Weights of a small self-supervised image encoder.
Model: 3.1M parameters, arch densenet, activation silu, depths [5, 5, 15, 5].
Data: trained on telescope images of galaxies (Galaxy Zoo DECaLS), 29.0 epochs.
Rows from block 6 of a small self-supervised image encoder, named by matrix and row number. Rows with one number belong to one channel. Each number is 500 + 25 x the weight over its row's rms, rounded and kept within 0 to 999. All counts start at 0. Numbers have three digits each. After the name is the row's rms in percent of the matrix's.
After each channel's rows are labels from the 100 images, of 14848, where the channel reaches its highest value: "top examples" is what is common among them. Only what is clearly more common there than usual is listed. The data: telescope images of galaxies (Galaxy Zoo DECaLS). In brackets: how many of the 100, against the usual share in percent.
# conv1: bottleneck pointwise conv (model.blocks.7.conv1.weight, 128x144x1x1), inputs 0-143
# conv2: growth 3x3 conv (model.blocks.7.conv2.weight, 32x128x3x3, transposed, each kernel summed), outputs 0-31

conv1.52 100:520474497507500562529502506497512501480459518472484531480472521528520548507499532506475465465493462546532506502530515519535516491478487498473505543500495499478490521524511529518495499512486526504511489508506528485515444473490490507474492538461472497490496543469509492506481485489474467486467462472520495498498477464515481481482499476581469501501494492398490487477510499517491515508501506482528521510538511537481474516483520533568501
conv2.52 099:474492521503519492515488520500569542489501489518489514502490475489474483536553529498546514519472
top examples: roundness: cigar-shaped (28 vs 8.1); edge-on disk: yes (25 vs 5.2)

conv1.68 089:508454493455471480541504535498496485500500492480510465528531519496470520494452496488530514534493470511491495494501497493487502481541503482473498457489496500466513482523538487443538517498491488493445491476458523499504507523498477511524501494544507480518466492483480484475499545538505475470531497543512547490488506514527485475464535527487567498455488445498471512531495512456529489463528522548490559485514538500515510521495479509521497
conv2.68 150:509496463494576489481511501506528508527524474493514460501473472484531526472512456512470494492498
top examples: edge-on disk: no (54 vs 24.7); spiral arms: yes (48 vs 18.8); spiral winding: tight (30 vs 6.8)

conv1.65 098:455496486487481467533498535510503485485437458467524538500477464513491519494463504522511500488523507487489489515492486512481510480497489506476503471500446519499524519523475477545521499500477490460512496455528489502525489526498485495541542506461520519528502515458468508514478542513458489513496532519493476496496501486498531497469501462475546527476495508569508499476495462471520490567526472496522507487514506521492500519437537510567488
conv2.65 093:489481517503453510493492481564543476471489543486539507473511495511481471483512512465502468517495
top examples: shape: featured or disk (73 vs 30.5); edge-on disk: no (56 vs 24.7); spiral arms: yes (46 vs 18.8)

conv1.42 103:492504507538502532496500514485495493505511507518533493465516464498485484542470531476541517514507484475477508495483523496492501456484493464548480520537495476570475510513475475517473502515498478425451512463495490499509494496497512479539518509486492470518521497506518513488517465460517513523535522485453510475481545474500468475488487471484506496502513500496492570508551569497521512479526545508531520492520549489495494518498560480509486
conv2.42 096:491477523516528530467508444496482483503490526480506510505452461509535511495485500519455491456472
top examples: edge-on disk: yes (37 vs 5.2); roundness: cigar-shaped (31 vs 8.1)

conv1.99 092:496463435493474473463503465499471471528544515480492505476479486492496520503482519486494522531541554486523505511542495498481541495544431529485518485529515512511517479488458477478497504514475476529486521531545514528508513458497512507527509534495517514543472464492511472497507512540503476526444501475473470477504483538476503519527505536516516490465496498473515483494529454463505522504466512478490491525529468486490528530497535518530465
conv2.99 100:488491491513475502565495538519512513526520509542519517508529518483445472502514494465513513489541
top examples: edge-on disk: yes (38 vs 5.2); roundness: cigar-shaped (29 vs 8.1)

conv1.110 100:509496506504515509543520564528460520471512488554509504522499525511510493491468512525513493473501467536486530529522494514503519472525496532489479503503503514464469524482522470471482514497502522500505489500511480503510511505513558479488501526498480461523502489473486469478523539540511480465536495465535497466520528468511510498483463444486467537505448485466485512520455538496487482540478541534542500544476533510478437509476474520478478
conv2.110 087:523493501461582488505517490496508484529502482510463492481461539501490454491517516504502532513500
top examples: roundness: cigar-shaped (27 vs 8.1)

conv1.36 100:515517493489521470467498516480514461519474498467538468470549492490503536504485458496545512504496467520508519490499532471505521494497513499493522488548482514500478528492475496563482514506482480489552478504537458485471494497510510498497458480543519570496506483480502522488477482541502511504513488501534519524496508513507518524518507437489511457495461508454501487535513464467515488452483518574493560490522504500493488479513476542524516
conv2.36 072:472542518473512471523501484505512508530469508472472496504468487526420484521503518502496470475492
top examples: shape: featured or disk (69 vs 30.5); edge-on disk: no (65 vs 24.7); spiral arms: yes (54 vs 18.8)

conv1.125 100:478530495565459495463528515487499501490514494490484493478522521454494478530480515539518501453466521503516475497494507502483514518498498555524460494498496485511490505463475530534494557455485490503478461513455540482509480470477486482504537491503516481466487522476504494471525513543559486472527518542487494558511497473475495477493493522534485497466492507497472511472536523499514516500513504481529510468534505474506496527506543442497438
conv2.125 096:449471537481502540471461474474522516491492482507494494519506455524494498472510507483446477495479
top examples: roundness: cigar-shaped (29 vs 8.1)

conv1.55 102:488501492543492484497490534527479486493485530511505502492483514505469469506508460483509493481475468467553493501511516489498472514495526486491457472533559515476523503554444537484508557481464504455501481486495463470517496486541531549488539481521538486479468509507514550529516466472491481525487473536500537497492496471476498516472535554516532529477462470493501511473493504469501526490514470506496496487519561515511512499534504483534500
conv2.55 083:512533464485527505497497521469469565544508503496521521544483467489494484467483482525521476505506
top examples: edge-on disk: yes (32 vs 5.2)

conv1.80 093:499453507481486484497496484479519489503536541479494464488493443484557484497487492505460528497502499493534489497506504482486488479467491515472499518528521491507536529503489457479504507463520493506505502503512474516485483511502495479518511499527496493482545570486557488528514493528513494530478473491503475503540502517479501522539514529472561456487510504506486538451488511470455471486465520471512466513508469568526560481475527548473520
conv2.80 072:464487512481477496560521493523448497459503501542461505482493499534496471525463520510514509503495
top examples: roundness: cigar-shaped (35 vs 8.1)

conv1.26 110:506527492515497520475484483498526496498491508504495488458508474443490519474493492472503501508480551485487460521505490490468469501517492481496501476508495445493565499499501500524502515518533494504494449524522518487501466508515473525489468504484486498521508498508494513478532457488534512497457473494478484521510521494521516497533485528474480485569493492502516464456459515548507473479445511520492477601513542523521504492530520566491491
conv2.26 134:468454499482512518498524453487489450524476509469515465486506521485519519546483534459497506494498
top examples: shape: featured or disk (62 vs 30.5)

conv1.115 101:515485465484523519509438497479487490417465473440493515509496489474511492526490514499525563494507492504520485503526542519486491490492463493553524480546484532490515530484532492535495480488524487518503509471500531492487511528468500463494520501470532516493462521515468495536510515530510501531503499513471520504478486512495513516535493477511500494474519530499559531485563549536495514522483523523487495485512544514471522494470550497483465
conv2.115 093:488472485469488507508485506505507514517480504539540480487579508543482484486505450495474509506523
top examples: roundness: cigar-shaped (49 vs 8.1); edge-on disk: yes (25 vs 5.2)

conv1.33 097:494496487519477548513571517472474556527554526505514483495513484478500481535480501525473482507498533539500501516542479462507526534527508497549480535484519456522516526461483463479473518481515472545483490517511475484521497458492511510487503489501462472501459504485481489490529487483481511521484480494467489475489493471543500519518470508494541533538535463508498489485494466478545505531511516471492532503503523464533540452466510521496530
conv2.33 088:468481480490520507474490491493493536468504491494532487539494488431472502522550499522485462481482
top examples: roundness: in between (60 vs 33.9)

conv1.109 094:519472457465456502500472521539477523509503484501501472517500479476486504495479500494469505531510465485495537489525523525499495499516512462468556485491508488465535508461524466465488543532519489543453541487507500493517474507479500510479530478473484558429489493528485477552491492507495527511512484533517493492486522469543468517510457529498532488520473520514524472486509503472502510523536514522504475516482540526456538516546517512476535
conv2.109 104:496464502518425475530476539487476521492493488495493483483517500508492489538482527462484516477539
top examples: shape: featured or disk (62 vs 30.5); edge-on disk: no (50 vs 24.7); spiral arms: yes (44 vs 18.8)

conv1.85 109:530527490470505494494504488525508525496479478506546529524506543488497483466484539508468502515503519519517481519507503546448488513479507539551513528483500483531498483471507517553470473492499453503517517511488474489515508510461528470504551492469488505524510468471517497444524509512494553495495465493500503506495450514491486499485508481499563482517488493487461481492444488462513496573519502489523521460492472510456514496437509537505490
conv2.85 127:507481481523489498492481494549513488493522523481510516451529478481510472492563488472483464466532
top examples: spiral arms: yes (39 vs 18.8)

conv1.27 108:526482514496475497495496540460495499487491503516528515475479500470483490493510539473513523511509503493517470478481495508538525539463513486472443520498487509481459531510534529522492461499534537491501504501502516520515497510501483537500490502483478488470480526469494523457512481513528505526490458490505490495527462550507513496513535568485496493474516449544525473464483524523530561511464504533451493534502461469560507483523531445502492
conv2.27 083:530500483492497520524492478482465510493487543540519488551470537504520503470491519458455489514524
top examples: edge-on disk: yes (32 vs 5.2)

conv1.118 093:519449497514519452517490528503521482457502493476518472488518483501488520522479520505504509498549518501492530470475532465515481531500477489535465513517521507472531530489515511500494507498515526507482564489490472516472478486457486509498469490491516500518457493475498447486519529526489480478487475504455493522481529458495511478500461472505454567499468552479509509489549517458480480509540533547552483507488506492472473465478516494479463
conv2.118 098:558498470501495471532505480506484451501519483499511508530519527508513522490463502557486544514509
top examples: edge-on disk: yes (38 vs 5.2)

conv1.25 096:496510550509522490520490485479497484512532500480508505517495504494514480534499510525531538495543540568489477501535479461499474517489498469496510527469439555488528496475534493540486512488533460516504512469496467503511482512496479511520495461486484524539485514490505505481489480473522458491508532479497526521521497502483517475487474484472486486448515502529474534412495502488479518464492529513516484519487513470553482539483467451465473
conv2.25 088:563479510517485541527471524519515558506519499541538505521505518515468532493490485505498489492501
top examples: edge-on disk: yes (34 vs 5.2)

conv1.5 095:470499484517514463491500436466464497539487450481497516502510480555485485482484468512513505518530522483492521506491493503510528501570524473478499445489496526529548519511509479525495514518505497510509506509511464484471481484525534482475513480517513508516483491485490523488473522523463508551492492538503457496499521497475517507507487487490508454512476502469497460509510448493501454475470525455514491588508527501481501514526512564534504
conv2.5 092:520484480473465469558512477515484493530529497475509520491485496478489497511525511455459465457502
top examples: shape: featured or disk (67 vs 30.5); edge-on disk: yes (26 vs 5.2)

conv1.97 096:476534542493525473457476509484479483500520503534509487505524502522511447505521488484520483452530518545506491473546520506521498501516482472506501497484528531491477542496493518505483500502504532496496508531546470489511477519499500510461471446481485489498490515479531523504477504456544500495457511490522557498469492524528529540498512470526471542508477490530503473521490440454493523518527558476511539477506474480450512543541525486502503
conv2.97 080:492492490524447519529547488494514485470479518487536529519522475499522498504486435505487506522535
top examples: shape: featured or disk (61 vs 30.5); edge-on disk: yes (38 vs 5.2)

conv1.20 103:482513522525507509524497499516501500510473477494513480452498507523515526481490493453521466508503454450515480494520504529530535523459525478529499490514531483502532527493535493531539515468551514524466521521494504499488526493495486530483466460501475529515499461474475499534494483509508461478483463462503527508504458495564548468485479521484479502552519485517497471521477503450502533490489513483524501496534497470497502490553484576467513
conv2.20 104:489504468522501520487504456465514486504476506491486487580504490468465502530511526488469514519531
top examples: shape: featured or disk (81 vs 30.5); edge-on disk: yes (34 vs 5.2)

conv1.114 096:478539501523515502505553536499481528474527456528503527483492479483514479486496522504488485550523547492496524527496496510503517470488484481535492495514465475489498491453465502504516489463518449509480507493505537525516509472504482524523495511489492509516465463502491469556501503481473455518490492517458485502494530535506509501494490479511455511438512507537480562470548506504457480528517469517511520499502456504519433486484530561476504
conv2.114 085:454480532492514511474488491513483457466477483528510492471497470453470507493553498497466501513470
top examples: roundness: cigar-shaped (27 vs 8.1)

conv1.35 099:497511506513495517539526501483515519457518545492519508512474513512506491501484494509486466506490494538511486481490428509504487502474485522533494503543522477513514485481486507494491520466437508535492519532521500454471474488464504479512562498500488509494517528501484479482442494464535473501479466490502454514513474530500541538501475475492535515523507504505506529537466457487521477488493550545548435533443509506499497466525489507482511
conv2.35 102:441465515528505454494477531466520477475511497504476477472487531522472501518492488456474487511502
top examples: shape: featured or disk (69 vs 30.5); edge-on disk: no (63 vs 24.7); spiral arms: yes (59 vs 18.8)

conv1.10 114:462502450500511507486531540482490526510469488498502500516499526492465491527490512540482500462515518475489485471492462518499489538515483479496518520518497531461544501528534511517480513484522482507465502495481556477526466475490483491475481497551503513484459531466487505510551497450511496503510523487489473481499510489500472511537509530509511498458495476486513524500539520473538552490508484484493462529450525448508518518563530485452560
conv2.10 100:495430528506443484515474495488499492476498506489512472494479482514480444492519492461523473491502
top examples: roundness: cigar-shaped (41 vs 8.1); edge-on disk: yes (37 vs 5.2)

conv1.0 109:503525485458523497493515513526470512488512459510485510522486495482471503483499482518486489517481533512494467503501527512498507494491512474545483489476526509496530495467501509529497553491480515514502506548517557500506516508501511481498465496521470483495534532471486478495518528496549461529483487499472458526535496499460499513509454480492496477419523500493497522524505513520451504499529469506499491523429489489497424473507576451471494
conv2.0 105:457501541509532495509490520509457461457460469493490452474476502491495496504532512492506505500459
top examples: roundness: cigar-shaped (25 vs 8.1)

conv1.119 098:508538483523518486453499491488509521460496513519532446482519440497465488472461506514532495502495488508478514499504532516498489501471509480522501533539448488459495495452512448536467525509468472469518492486479530461508485489507479528488504538504488531437499517489499503535521488521527466519515487484500530535500502447539498494504498519464491471515517490517499468505547512509491482520528469545518454505530489502523467488501528523435480
conv2.119 093:491452489474484509473530502499494495492499529488501486463472552529486514529518458459501515548513
top examples: roundness: cigar-shaped (47 vs 8.1); edge-on disk: yes (33 vs 5.2)

conv1.75 090:523509464477516446485477483478474533476533531488515455442487505489512509529500536521526511506495482499546511483507514522492498451516515460524488506473511492535502500502542488514476474483490506510496510471490544523507527514533507495537526559517521513520500488473494517527495502546454480464527519530517516484496501477500506474508479500520419511460469477447514498517505513511518499495440499496507546555502447493534491535494496490519521
conv2.75 086:509475500491526468537530482483522500468493476487474501522515501513499523506522512472415508464491
top examples: roundness: in between (62 vs 33.9)

conv1.49 095:557527533494536468507558483514513490520455487522506496524455493452472476458493486513487497502533499508464514553468528518520503471505501494524502469538524479491494518522486469549469534472499474503527504471483540491505486494501476515498465514461478495510532486451489482510511488530522529494499493500469506555494495496510499505480559529465549504524530484488487506464469520486515519560512524528502525486521473483502489502482456490542463
conv2.49 081:488474498514482513496499506504503521466510512474523507489459519462541508477564522469487453474530
top examples: roundness: in between (62 vs 33.9)

conv1.60 102:498475461488477476498468487521509441505516513522525495548504513498490536541486543492525485511480492500480464496513491484507503477575491528462498505489508474528450505438496454521490550522490492472509476507510520507529557554496526495508503538521519487504489471530507508480463480477502454498508507493483519500527518505497496483523527488521493496486518485509493480447537438493514520514452523492485552507470470519515520530466493522538484
conv2.60 105:517525480524525480541522508527490489513511501519505489522483524506487476478483469484477580537526
top examples: shape: featured or disk (65 vs 30.5); edge-on disk: no (61 vs 24.7); bulge size: moderate (28 vs 6.6)

conv1.58 100:502493502486509497506482560463482526485489482499487527521467519540492529503502500535509470503495506479520505512481510486506508512471510444487508512514542484517487527524510482466505479535510449461550499504508480485516474466517516500444536513513476473530544567513514487461528462506496492524506458491491529475464498497508500472487469519484467492540510491516450523458509480547551523507499538521562501496541467501535470508482514524497487
conv2.58 094:511556472458514534491467480490467488510493513495534507491488526476545534477497462505539497499488
top examples: edge-on disk: yes (28 vs 5.2)

conv1.40 104:522508498487491541471492512521499504522513541522498481484502483514531547519496539491494508472498440535498485495480520483507534472524506498496504479494459500484477434473477516554510492482464531514446462492510531507503476545513509507535494542439526511474520489515498509522497508482493504494497537476509497518490486518495491511512484499502499516487492510439425500541494517526493500444487451476542512494521501455553511525511496542500543
conv2.40 100:491473528515522500502492483515523464496484522496468489454462473542468508532505536519548477472499
top examples: edge-on disk: no (51 vs 24.7); bar: no (36 vs 12.9)

conv1.48 103:511476521487481507521483549504528478509487474516532491485482475491493474504487496498476470494536472493500508475520497450486479466512502512496492534470500471493521481493463470529527492526548484500462493511480521507503507529491479515486482527506483466525515514476507499451463520507507486485515545455451467453501522514539458514476512514518448469489488473484498479536506513512507493477496567523472472509470488448499503488566498502500589
conv2.48 107:483484506474535502519525492510515482525484432495467496544496497489518493499486505497423497480491
top examples: shape: featured or disk (91 vs 30.5); edge-on disk: no (89 vs 24.7); spiral arms: yes (79 vs 18.8)

conv1.86 095:525510501436448492539514510454504533491458511469510470494492534487513518540508506504495475510501502509526518502483470484461475509525499483514536515496494493462560519498489485516459476487455530496463496488496524520467480502471471510486501511522504480516460525492500511508505502555514500490507505519518468471489510517510475494492501523498473540434492451556463533525472502537453509506472463449533521486460502488505523520479523538528531
conv2.86 099:472456497518485484489492479510531486481493487488499500450535453562501505517514486524515449500500
top examples: roundness: cigar-shaped (28 vs 8.1)