Weights of a small self-supervised image encoder.
Model: 3.1M parameters, 48-pixel images, arch densenet, norm batchnorm, activation silu, depths [5, 5, 15, 5].
Data: 44167 training examples, 29.0 epochs.
Rows from block 2, named by matrix and row number. Rows with one number belong to one channel. Each number is 128 + 32 x the weight over its row's rms, rounded and kept within 0 to 255. All counts start at 0. Numbers have three digits each.
# conv1: bottleneck pointwise conv (model.blocks.2.conv1.weight, 128x128x1x1), inputs 0-127
# conv2: growth 3x3 conv (model.blocks.2.conv2.weight, 32x128x3x3, transposed), outputs 0-10, a 3x3 kernel for each
conv1.19:132175122177045106104116103110080150188122162101131110131162125156134088104142111091182100068142107104108119118113094113133094229090133116076104135161148138105136086211191078151044126133085165140141089163141127161127157138142113167137136122103176123148114151119078181077151100132077147164141129143132134069109166122147135135128121182147112123095125154114133060168116131125146099128072
conv2.19:136122135178109065157106149131135118187059131131132137110103124146122089121102126112142099157153165091134172119145136114087086118102184105079145186137148123167109160139138105094106139116098131145160156123125129152152112104121137153143148084124139110173140102124144125107122079147157158130118212096
conv1.20:174124140125186132091138148066146100140134104191122107144111130111117152082195108106059121158108106105103123117102144120128122129120163129122115134123083136099133154084111117127199104141144125157149118139126107170119138144144137146090181137143134152131145128105138157136111152173155080099119165110126168140111245134117155113137200044141049173129189059081130071063138120084127153173160
conv2.20:078130140152151118200116138131164076149164147137105103125087140150090134148146145129178129127166128102059136105131134105091186129113181149136056178137173106080151119140108116108164140112130149072102150152156092062152095133141172164105122060138184130083123085093130094180122116132165112153092126115
conv1.21:190077120109101107182096140133196126119077087164029122159119118165121173111079126165183091114129147063153150116021156098137150121134131064122151110178204141177121114137149167142145178119141134097125094123134137115105108138141088139118164173137095160077075130100135178090136159117146139104140104093088099146091115141122126139119146099134148158138110103087093112134202095129108141138103
conv2.21:137149109139087163089095102097164078164123131159111119180096126144154114106124133134116146065103133154231156123146174138174123130091135115135159133094127126102136146137115140116184124126138147077116138098119150214188148142076123131074087152159130117124083137185116193128124165134121105149096089116
conv1.22:178096134142098153187085180092115068121129136090164160169105139098179138151113119135129158162079100134161154122099125122150156188051133091167104074152121065154104153091133100177184107172137106147139170150074107109105137149121126118130150129145152135179148154107116133143065152167097158072119123103080163134141168154085172093110135168127091145120055078089116114177092088076094135136100
conv2.22:074132122081109073129161159113155137091209100132102148203176118079120136141125122109113152111161167096106122154215095100138132160102115114099169177129080086114116118137162103110110176132128132112078109160184119162135144129077106181163084098150110122170110088082129149148145137142146137104140150131
conv1.23:128109101089156092111164166111082109088110124092131130132071082183107117158119109088139084106197111100089109097139163124175173139142151144131189175145168107119117145081121155134098147169157085115133176170171149174124129187150145187142097093085130105054146082134125097111125112181099121150171137131126138157114087183129164097168060182051109125125149125195146134145143146098143147100096
conv2.23:142119166175094090123134144189132129174119113117179130091100127120089131142108139164138075109095130126191143114102112169147107119106199124101164157089063147145073118117106116148144076164170124168089146148113178109118064110142201056112143097100108104196133131122140134105128170131101132090139071116
conv1.24:133122176131125103129144129107159134158140088110078159160103123181103168110139100091100096121143129140096138138111174172141171178123116088111111081133164123122122121203145085135136212107080112096161123121124165093127142156137104148185179105150160129121158178101134098119148175119176180074128104141137127064079093117122122105095053162060147102170175205156186123147131097182109167129159
conv2.24:148205140113103109135116102109162129137157064142086156134066109186112150144167094111136123177135190145117143134187129129085158171150126106162133125052185136156119173159115157136147108134128081078124099122073143153155123123088079139198118193138092153081145230064140115133130120158123130093129130133
conv1.25:161091147125111055143171196143135079131116088152142104159073124138129152216096175141144130177111136131116163128120124121109129089074078120110135148132117131140095115199105176124134121109121131154166146076128160077066113099124074148158041158129133144111139129140087124115081176124125108063074144084128118172131163164144148126120107188125176163121135057156143152081133137117061099110097
conv2.25:106147110139103143159136114084150151115111161144158110122114133153151155113101135162104145077128136176067056155162103134121084113114137117138135142090102126130157092131155165127155151133122109117076166163159122161106142101154116107125108146121108163174108119172117178152135106106116167126135165116
conv1.26:138108118109104133104111117106117169157166188179132061098107130176108129063151119071121106116142114124141141109095090080158122131100144105106153097136185201130089086137106150143161123135140165102082137095107074093143120104122095117151091146183113057102084203145091139179116158114178110108137119166143169201169070175138131166143136158113165095153160140151147164095105131137112117196190
conv2.26:142129123057084073095117151071072161126155081081094141159125131140135164124135137104111169108157116129085131098108127074113077118059126071102140106124119131172182168200143081140143146106086113140122169143148136089122138102160103122115159137177192169172151162096163114161091125070141145133108123125
conv1.27:141163172146173118092117183122101149208111080170102069133105091173127157117182112108100145052155098086116080136136162099112143101136124166142109123154164162123158143116080113129142141076161138136083103134170166165106115122156158160112149148093051055127154092150096127121183162130138093131100137088073096139091139087174127099074096067134095153128101147169106104101152085108079133093127
conv2.27:090115099126175179143145113107196072163088135127124131136128130119138127134103121126138133136100149125084122106106127176102149123151150106124137191146106107151079133101113122094142158132119176118108102173148135091147150156143129108132150099128113128098100105143124133153119119155173148099120146129
conv1.28:141150112079060091173180107137137153138111188168197152069122089135142113129147145070144122055130131086127092122129164132149063166117144140129150061123128115186090086194162101111162122106132146177177069175142111150144107091159136133183132132137137173119161159150060123081162119147125099068066137136150103145089157123124165143097119108146118138148153182172158115161102109168128163120130
conv2.28:131136144136194091080066095143102160128060179101132116160169125112131151153060154166173090110121226130064133152182097105130171101098144130114113109143139144148150086100122127134099106145119185081129184064128153072117056122148103139152109110142117122125125102131147165126144091164088160155160115113
conv1.29:147171104106093169093119089094097112122157102087110119170111094102085174126131150168116157128144094147146180108130089179115109073160151116120150102098100107138138133083107117143135202108150164119114168071182155122139090118136092119148207199147158116094118149098107150167119157133169080155109053177143136148105131085178086147055033136150149144158085143132133154115155148120084165121111
conv2.29:167097104103119136156085145142193079106185079143108152125091091141168090140157151126102147092105118115185142118121104088183128162137167131149097108136157145096153111141109157150182116116096115106157132108087152177126133134120123168093109164116124118120143197086146133091155167154149117128145121117
conv1.30:147147143111162107124112117151148104087117069125112135138137053154110108142110062138151062137164094143108153063133165163156109105124094160093183193101141193128151139122126154128073094202073130125101094129101176144119095128104173081086172129155134109140119125134147141179186154140069140134128056110094100134110123159124163080082137138092167140084100164067115068141159109094093112109103
conv2.30:089166173068128109118132117222101103177108075124125103102151124143155164094099168128160130146163158139110116147140112202106105133115130139155105095162080158201106169109147137139093165139103108107117163171147182120105151114075129122089128144108179096096165106118159133131124153081187124113137155103
conv1.31:169168129114150133144154097115117116141143130104198067112147114119137111149071128118208130078169198151156145122132105099157144151091157060135136144138152125129120116111120132175105165138186115092085197150116123156167161085152091166121100122090138115129183062149154106149130130100137157154099170035102101133065139066104100076081114161083130174143135168136100136167076130101107160117112
conv2.31:154150160099061103136171099183059183170052134143144118166155120121178131105110163138139121127098149154086120156105135134121088154096079110045097184151045164202156155161172103090101140143092129096119127144131193157124149114114143089179163136146095181177081097136121166108104086147125164092107121099
conv1.32:064134053110132123158122021147162173094162168131098102151052168058123108135119123181109134145156149194139087109207139120109097110097145154112126103150184148122133111101157135090130094138102204107126139109152180150102172137147150105143124108131112113111075132143121128078147136119097093069117177086138127156122116158129145125179118088119120127116132106136115095092159115107141092212178
conv2.32:139165176119058166105092045105160116059104107123117127169112124142156121145104117151144131118171143130081090135148152110149149154158087093168121125148099159141139120089174136166128150086150085118103167080127145157154123115131140116118126116135156110158080160155100089176127083180137112097135102128
conv1.33:123111133110128170185108164109065155107140044121111110080097150123144083062112108135126110099167117051183171101115128160180113141090165182129123134118147122153130157132144124117119146189153106086125195146145126173129192187136119137153134137125111108106114138161122113092086146104088112149120202106123186107109108154149160077156109156084097118104130143137127198133167053188150154177147
conv2.33:167103136168141101141088116093178134152119120134132151166154138059110122089154084117152109132207128104180111113102100140214097122047104124090160131108165124133133115139141170127096112117157150097142090070119161106121151151147117131102106118147117072197080148100125169127173127110028162153094081138
conv1.34:119089153097129125113171141129128151136074204152129132137093182087064095112131163147192126127147092133134167099082130114079179099159138163122104062155114135149159079163158170136174078077062134114120077105122124152156112108204130165163095067117130098108190187138136176133121140131121093081104156114145097152156175116108127178086131070190151116154099124148155150120122131108156087121141
conv2.34:117130110159124186128128112107116151119089163161147153105070105140144108164116151171157159088111112137154118091084108141221115132111097106156130094135190161105080113115152135173126103139108142127085086119102125159138101093149139114152094155152127166124124206137120130144103126117129144057121113205
conv1.35:060097103138215101136150154116151160124078109182140149103131118141156145063144136174108130171081129138118124137110149141122173058206060134083128114121137165122109156122149124126161127173112100158160087104111191115094108086090183109074100114129048139136152163128129158124113133173121154158127112173102109092125106128158129188126129111155162133117142131086196117083173107052144107175114
conv2.35:091064121135148132060147162040169139107153132095170122136177111129118108129136107112159143138148090132167123130140143203118128115136115127141184124149163080103103112139119123113139096117122086095103097143125101146183144146109142125088136111116126116190150107115144123156169049127108091177149114099
conv1.36:184144150118141144068149150098177111113138099111142082111149161126162137144142126158150199144064103104170164079160106115096132103148133183175124060128081091094106175134114142193130125118105061191188131069097116123122129135106126145105092137059114177161181106169159127166082093161090151135164143119125070156154166152148154125138151107071082139122109086096151132100137080132149172107117
conv2.36:135126116115128121150153164087081203046119113116161098085099090123121158128082108145128121123112154170120121131127071198120133109129124107112108160206127146135116168140140129142209110113111114101137132092131106149071118111114169106195143119110127125133097098080128127156077160109100140113133165132
conv1.37:103087168095097145165127154143097154138064094098112180179154111153182096136169119137144181115074113120110120096114128146138150134135158135151156125069135054082119201159078157109157148071132128154109204100153164177121125138128197136099178068167140125105124103156126101134144136091092140111149182123086107093112112146166113166150144155200067126085128125087111079090130143154148091095152
conv2.37:182164143119064193122154149132140160098140162097140104094151163116092129117130177136116079116131144116106134096204112080038124136147152096106142124148126115118125131125191134089103168133108108161093071187161087131090108129129133130173084148138109135107113148160117095150148095133109174107079142100
conv1.38:156159175118140112159114162123129131170121067071114064192086020143114114103169121190105145101131148119118136126150120116120190089099188196119127131115138123163123116149126150145077110106169187147075177152166143152080126115126130159153123171126052147125090132130123121145128121164175110052082084123138115170124148130172112109114113170123176118117115134165130093150062124096114098086101
conv2.38:128115161114127101068121160140188124207143136099124094132156108170130138146120128153099100158143161124092065136103092111129084206151119078123124125151133140151089102104172141147147113129133132131082117133143112196191107090109114137122101138128136142156144107062163108137106145100133125206145143100
conv1.39:089147055173122078163111175146079155072097091117020185091154095164130143142127102158116132129177091103127123133161126139141139184171119129101112091076143111145142151077172156153141161123143129110160158116177142114155123120115117119117129114138120103120113084160142112117184160110116145186128131161099141139120088164183132038118107141096134167097096130107137097119106052105075177059107
conv2.39:111145136098090139147142101192111094153185099095089154105158148129109127147135123172102116087079144110129133149136113116074112096156197125081126143115112135173153133133177091099119128113113130152117136193068127098136127149083079161130121139136077214151093125132127142124110137117180095119129131133
conv1.40:164097118125185144151157159078116108125098099179083162162097124154108089141109168185081178046101161100117124134124145155145156029106122132164132135106132075153113135141136126137169223107132129122147145128166143095136120140130155137073108123182103129105124111136094165165137134099130101095080123148111124112115147153159102120075098121164175166113102123153130110120135083090105126000140
conv2.40:127141136116144150116120132077163120166163059156100116133107128136131115129137120119114135165113131108113146121177089123170105142100147125177095126114157117100149136142117143141154121092137137114156134103113128175122148101143105150129122136139128117081106172125118169128145136138123161157096130090
conv1.41:159096119104138165154107109100100160119089141110134130087128131140168166108129134112120112200128079123135123141132161123151098078163134088155100130097107085143143133206170149074113117136126139119127147088155155180140088154100138157175129210139137119159069109094185099098086152194125204113147090095115109153197124150158174141118127147148156064209167097177134143068141103065142111110129
conv2.41:071055151101051151152126081079154119120151116096133135108106139137111095150154091125105090116194255167135101120105100139104101091155122127173126127103120167156148117105131103096187108126103152169148096120127123152134131124097090098087113187176125172120106192071140148092157134191143139072197124166
conv1.42:133124101167120129098118089097127101100141128196179150131064126152143156129124149194116116154145133116150128139139089135102144017165100086180136108124122116150133126123105143102125181100088155103161153055133100122153093103184189093095159139086170115133092189144126122131131167169131084071124131062171125152067100083159140119120149111204128128159139165183082182102126154143125127148146
conv2.42:137090159122186116136089118121171093130179129130087145100111181121113075164096106162145099086135102182104145104225127123164147107031124137137088056083174185138159156131132136125139106138156078157064104137124093136157083123120035123126179146205130061131092137135163149106155114111123107124105108135
conv1.43:156098174110126117139141251126064051123159062111102107199106028158148091114116128106122130112138156124117112153098161122150143119113130141143132090127137165169093149146091127148125147178125095144162230169151145067124144144156141127143181111153161145081155101124132153101123191114120105124114138159073192100093121151137106091146106146140105076138128110117113094136134104107132146085128
conv2.43:130119133125126113173119129173140165255141139159133153118098171157132114132140118081166054144171081138145120109126140159115099084114137158137157137095151092141093114131134171086101151098107108185083065149170076155113135120110126109119121142180110125186115093182118098124150065169145148113105224107
conv1.44:165100133091147106117145183150187088156152074122135075130098110100150098139102078122118104102161126177087135138142165121151139085117172135118109172088122160112161131135145108133109135109142157113125165053068145183112139080136184150139102105100123111122109169114110089175157148149182105135132196118162167100118131204121169087163081140160149079185144135152027119170064118128118160150142
conv2.44:160083107135141120141114128141178149146108127106140135143051088131138130098127132123130124076220187083132101149084110122179155118097109055098121149102099130169172122154111095139173151138154122139136181069077142105115091150136117050134126149146164107084182055062074149116138119091100116132166121169
conv1.45:118155101168161138132103142142182123132139152144149097115099067137154178104095096145097144139088065134084109155151154126121128117198086148129165113120123099132109077181104086077156108143139126146067059138059091176089100170134114140172100109174084088154061182162081106132124161181148141068090111165093133096147143189139129139158147137144118096111111125101189155193139162133126121126087
conv2.45:128138181165093077107119111130110151106097165118102128096121162154160104135123135146127156079190113138092144156140133102108097156132172087194167082123131182101104124120156095171136125142065086095115170209084138122163122128123106124126158160168137183163088138163102122106103148131160145120077163066
conv1.46:113169144111223158138132131090153090075187125081173179108157094074119124154131104127119112144067099135131156163105112115191104089147104073087158171087131135160141132099166119141105158150141049199135105154128133165096082164107157103095148110113088144089114141129162077164099085140140127166114147120095071164165098176148128119129120094112130174127100089177116132082127124056123129105084
conv2.46:148087089140099153135159119033211069023216129157113128123151161113113129140129137118107091139157128147138130151155125117079168116156147178116091137126108083156150153145151124123137116114131128191109135132121089080143154105120121159100134110117142132115162095106138116162076118138129162139133167122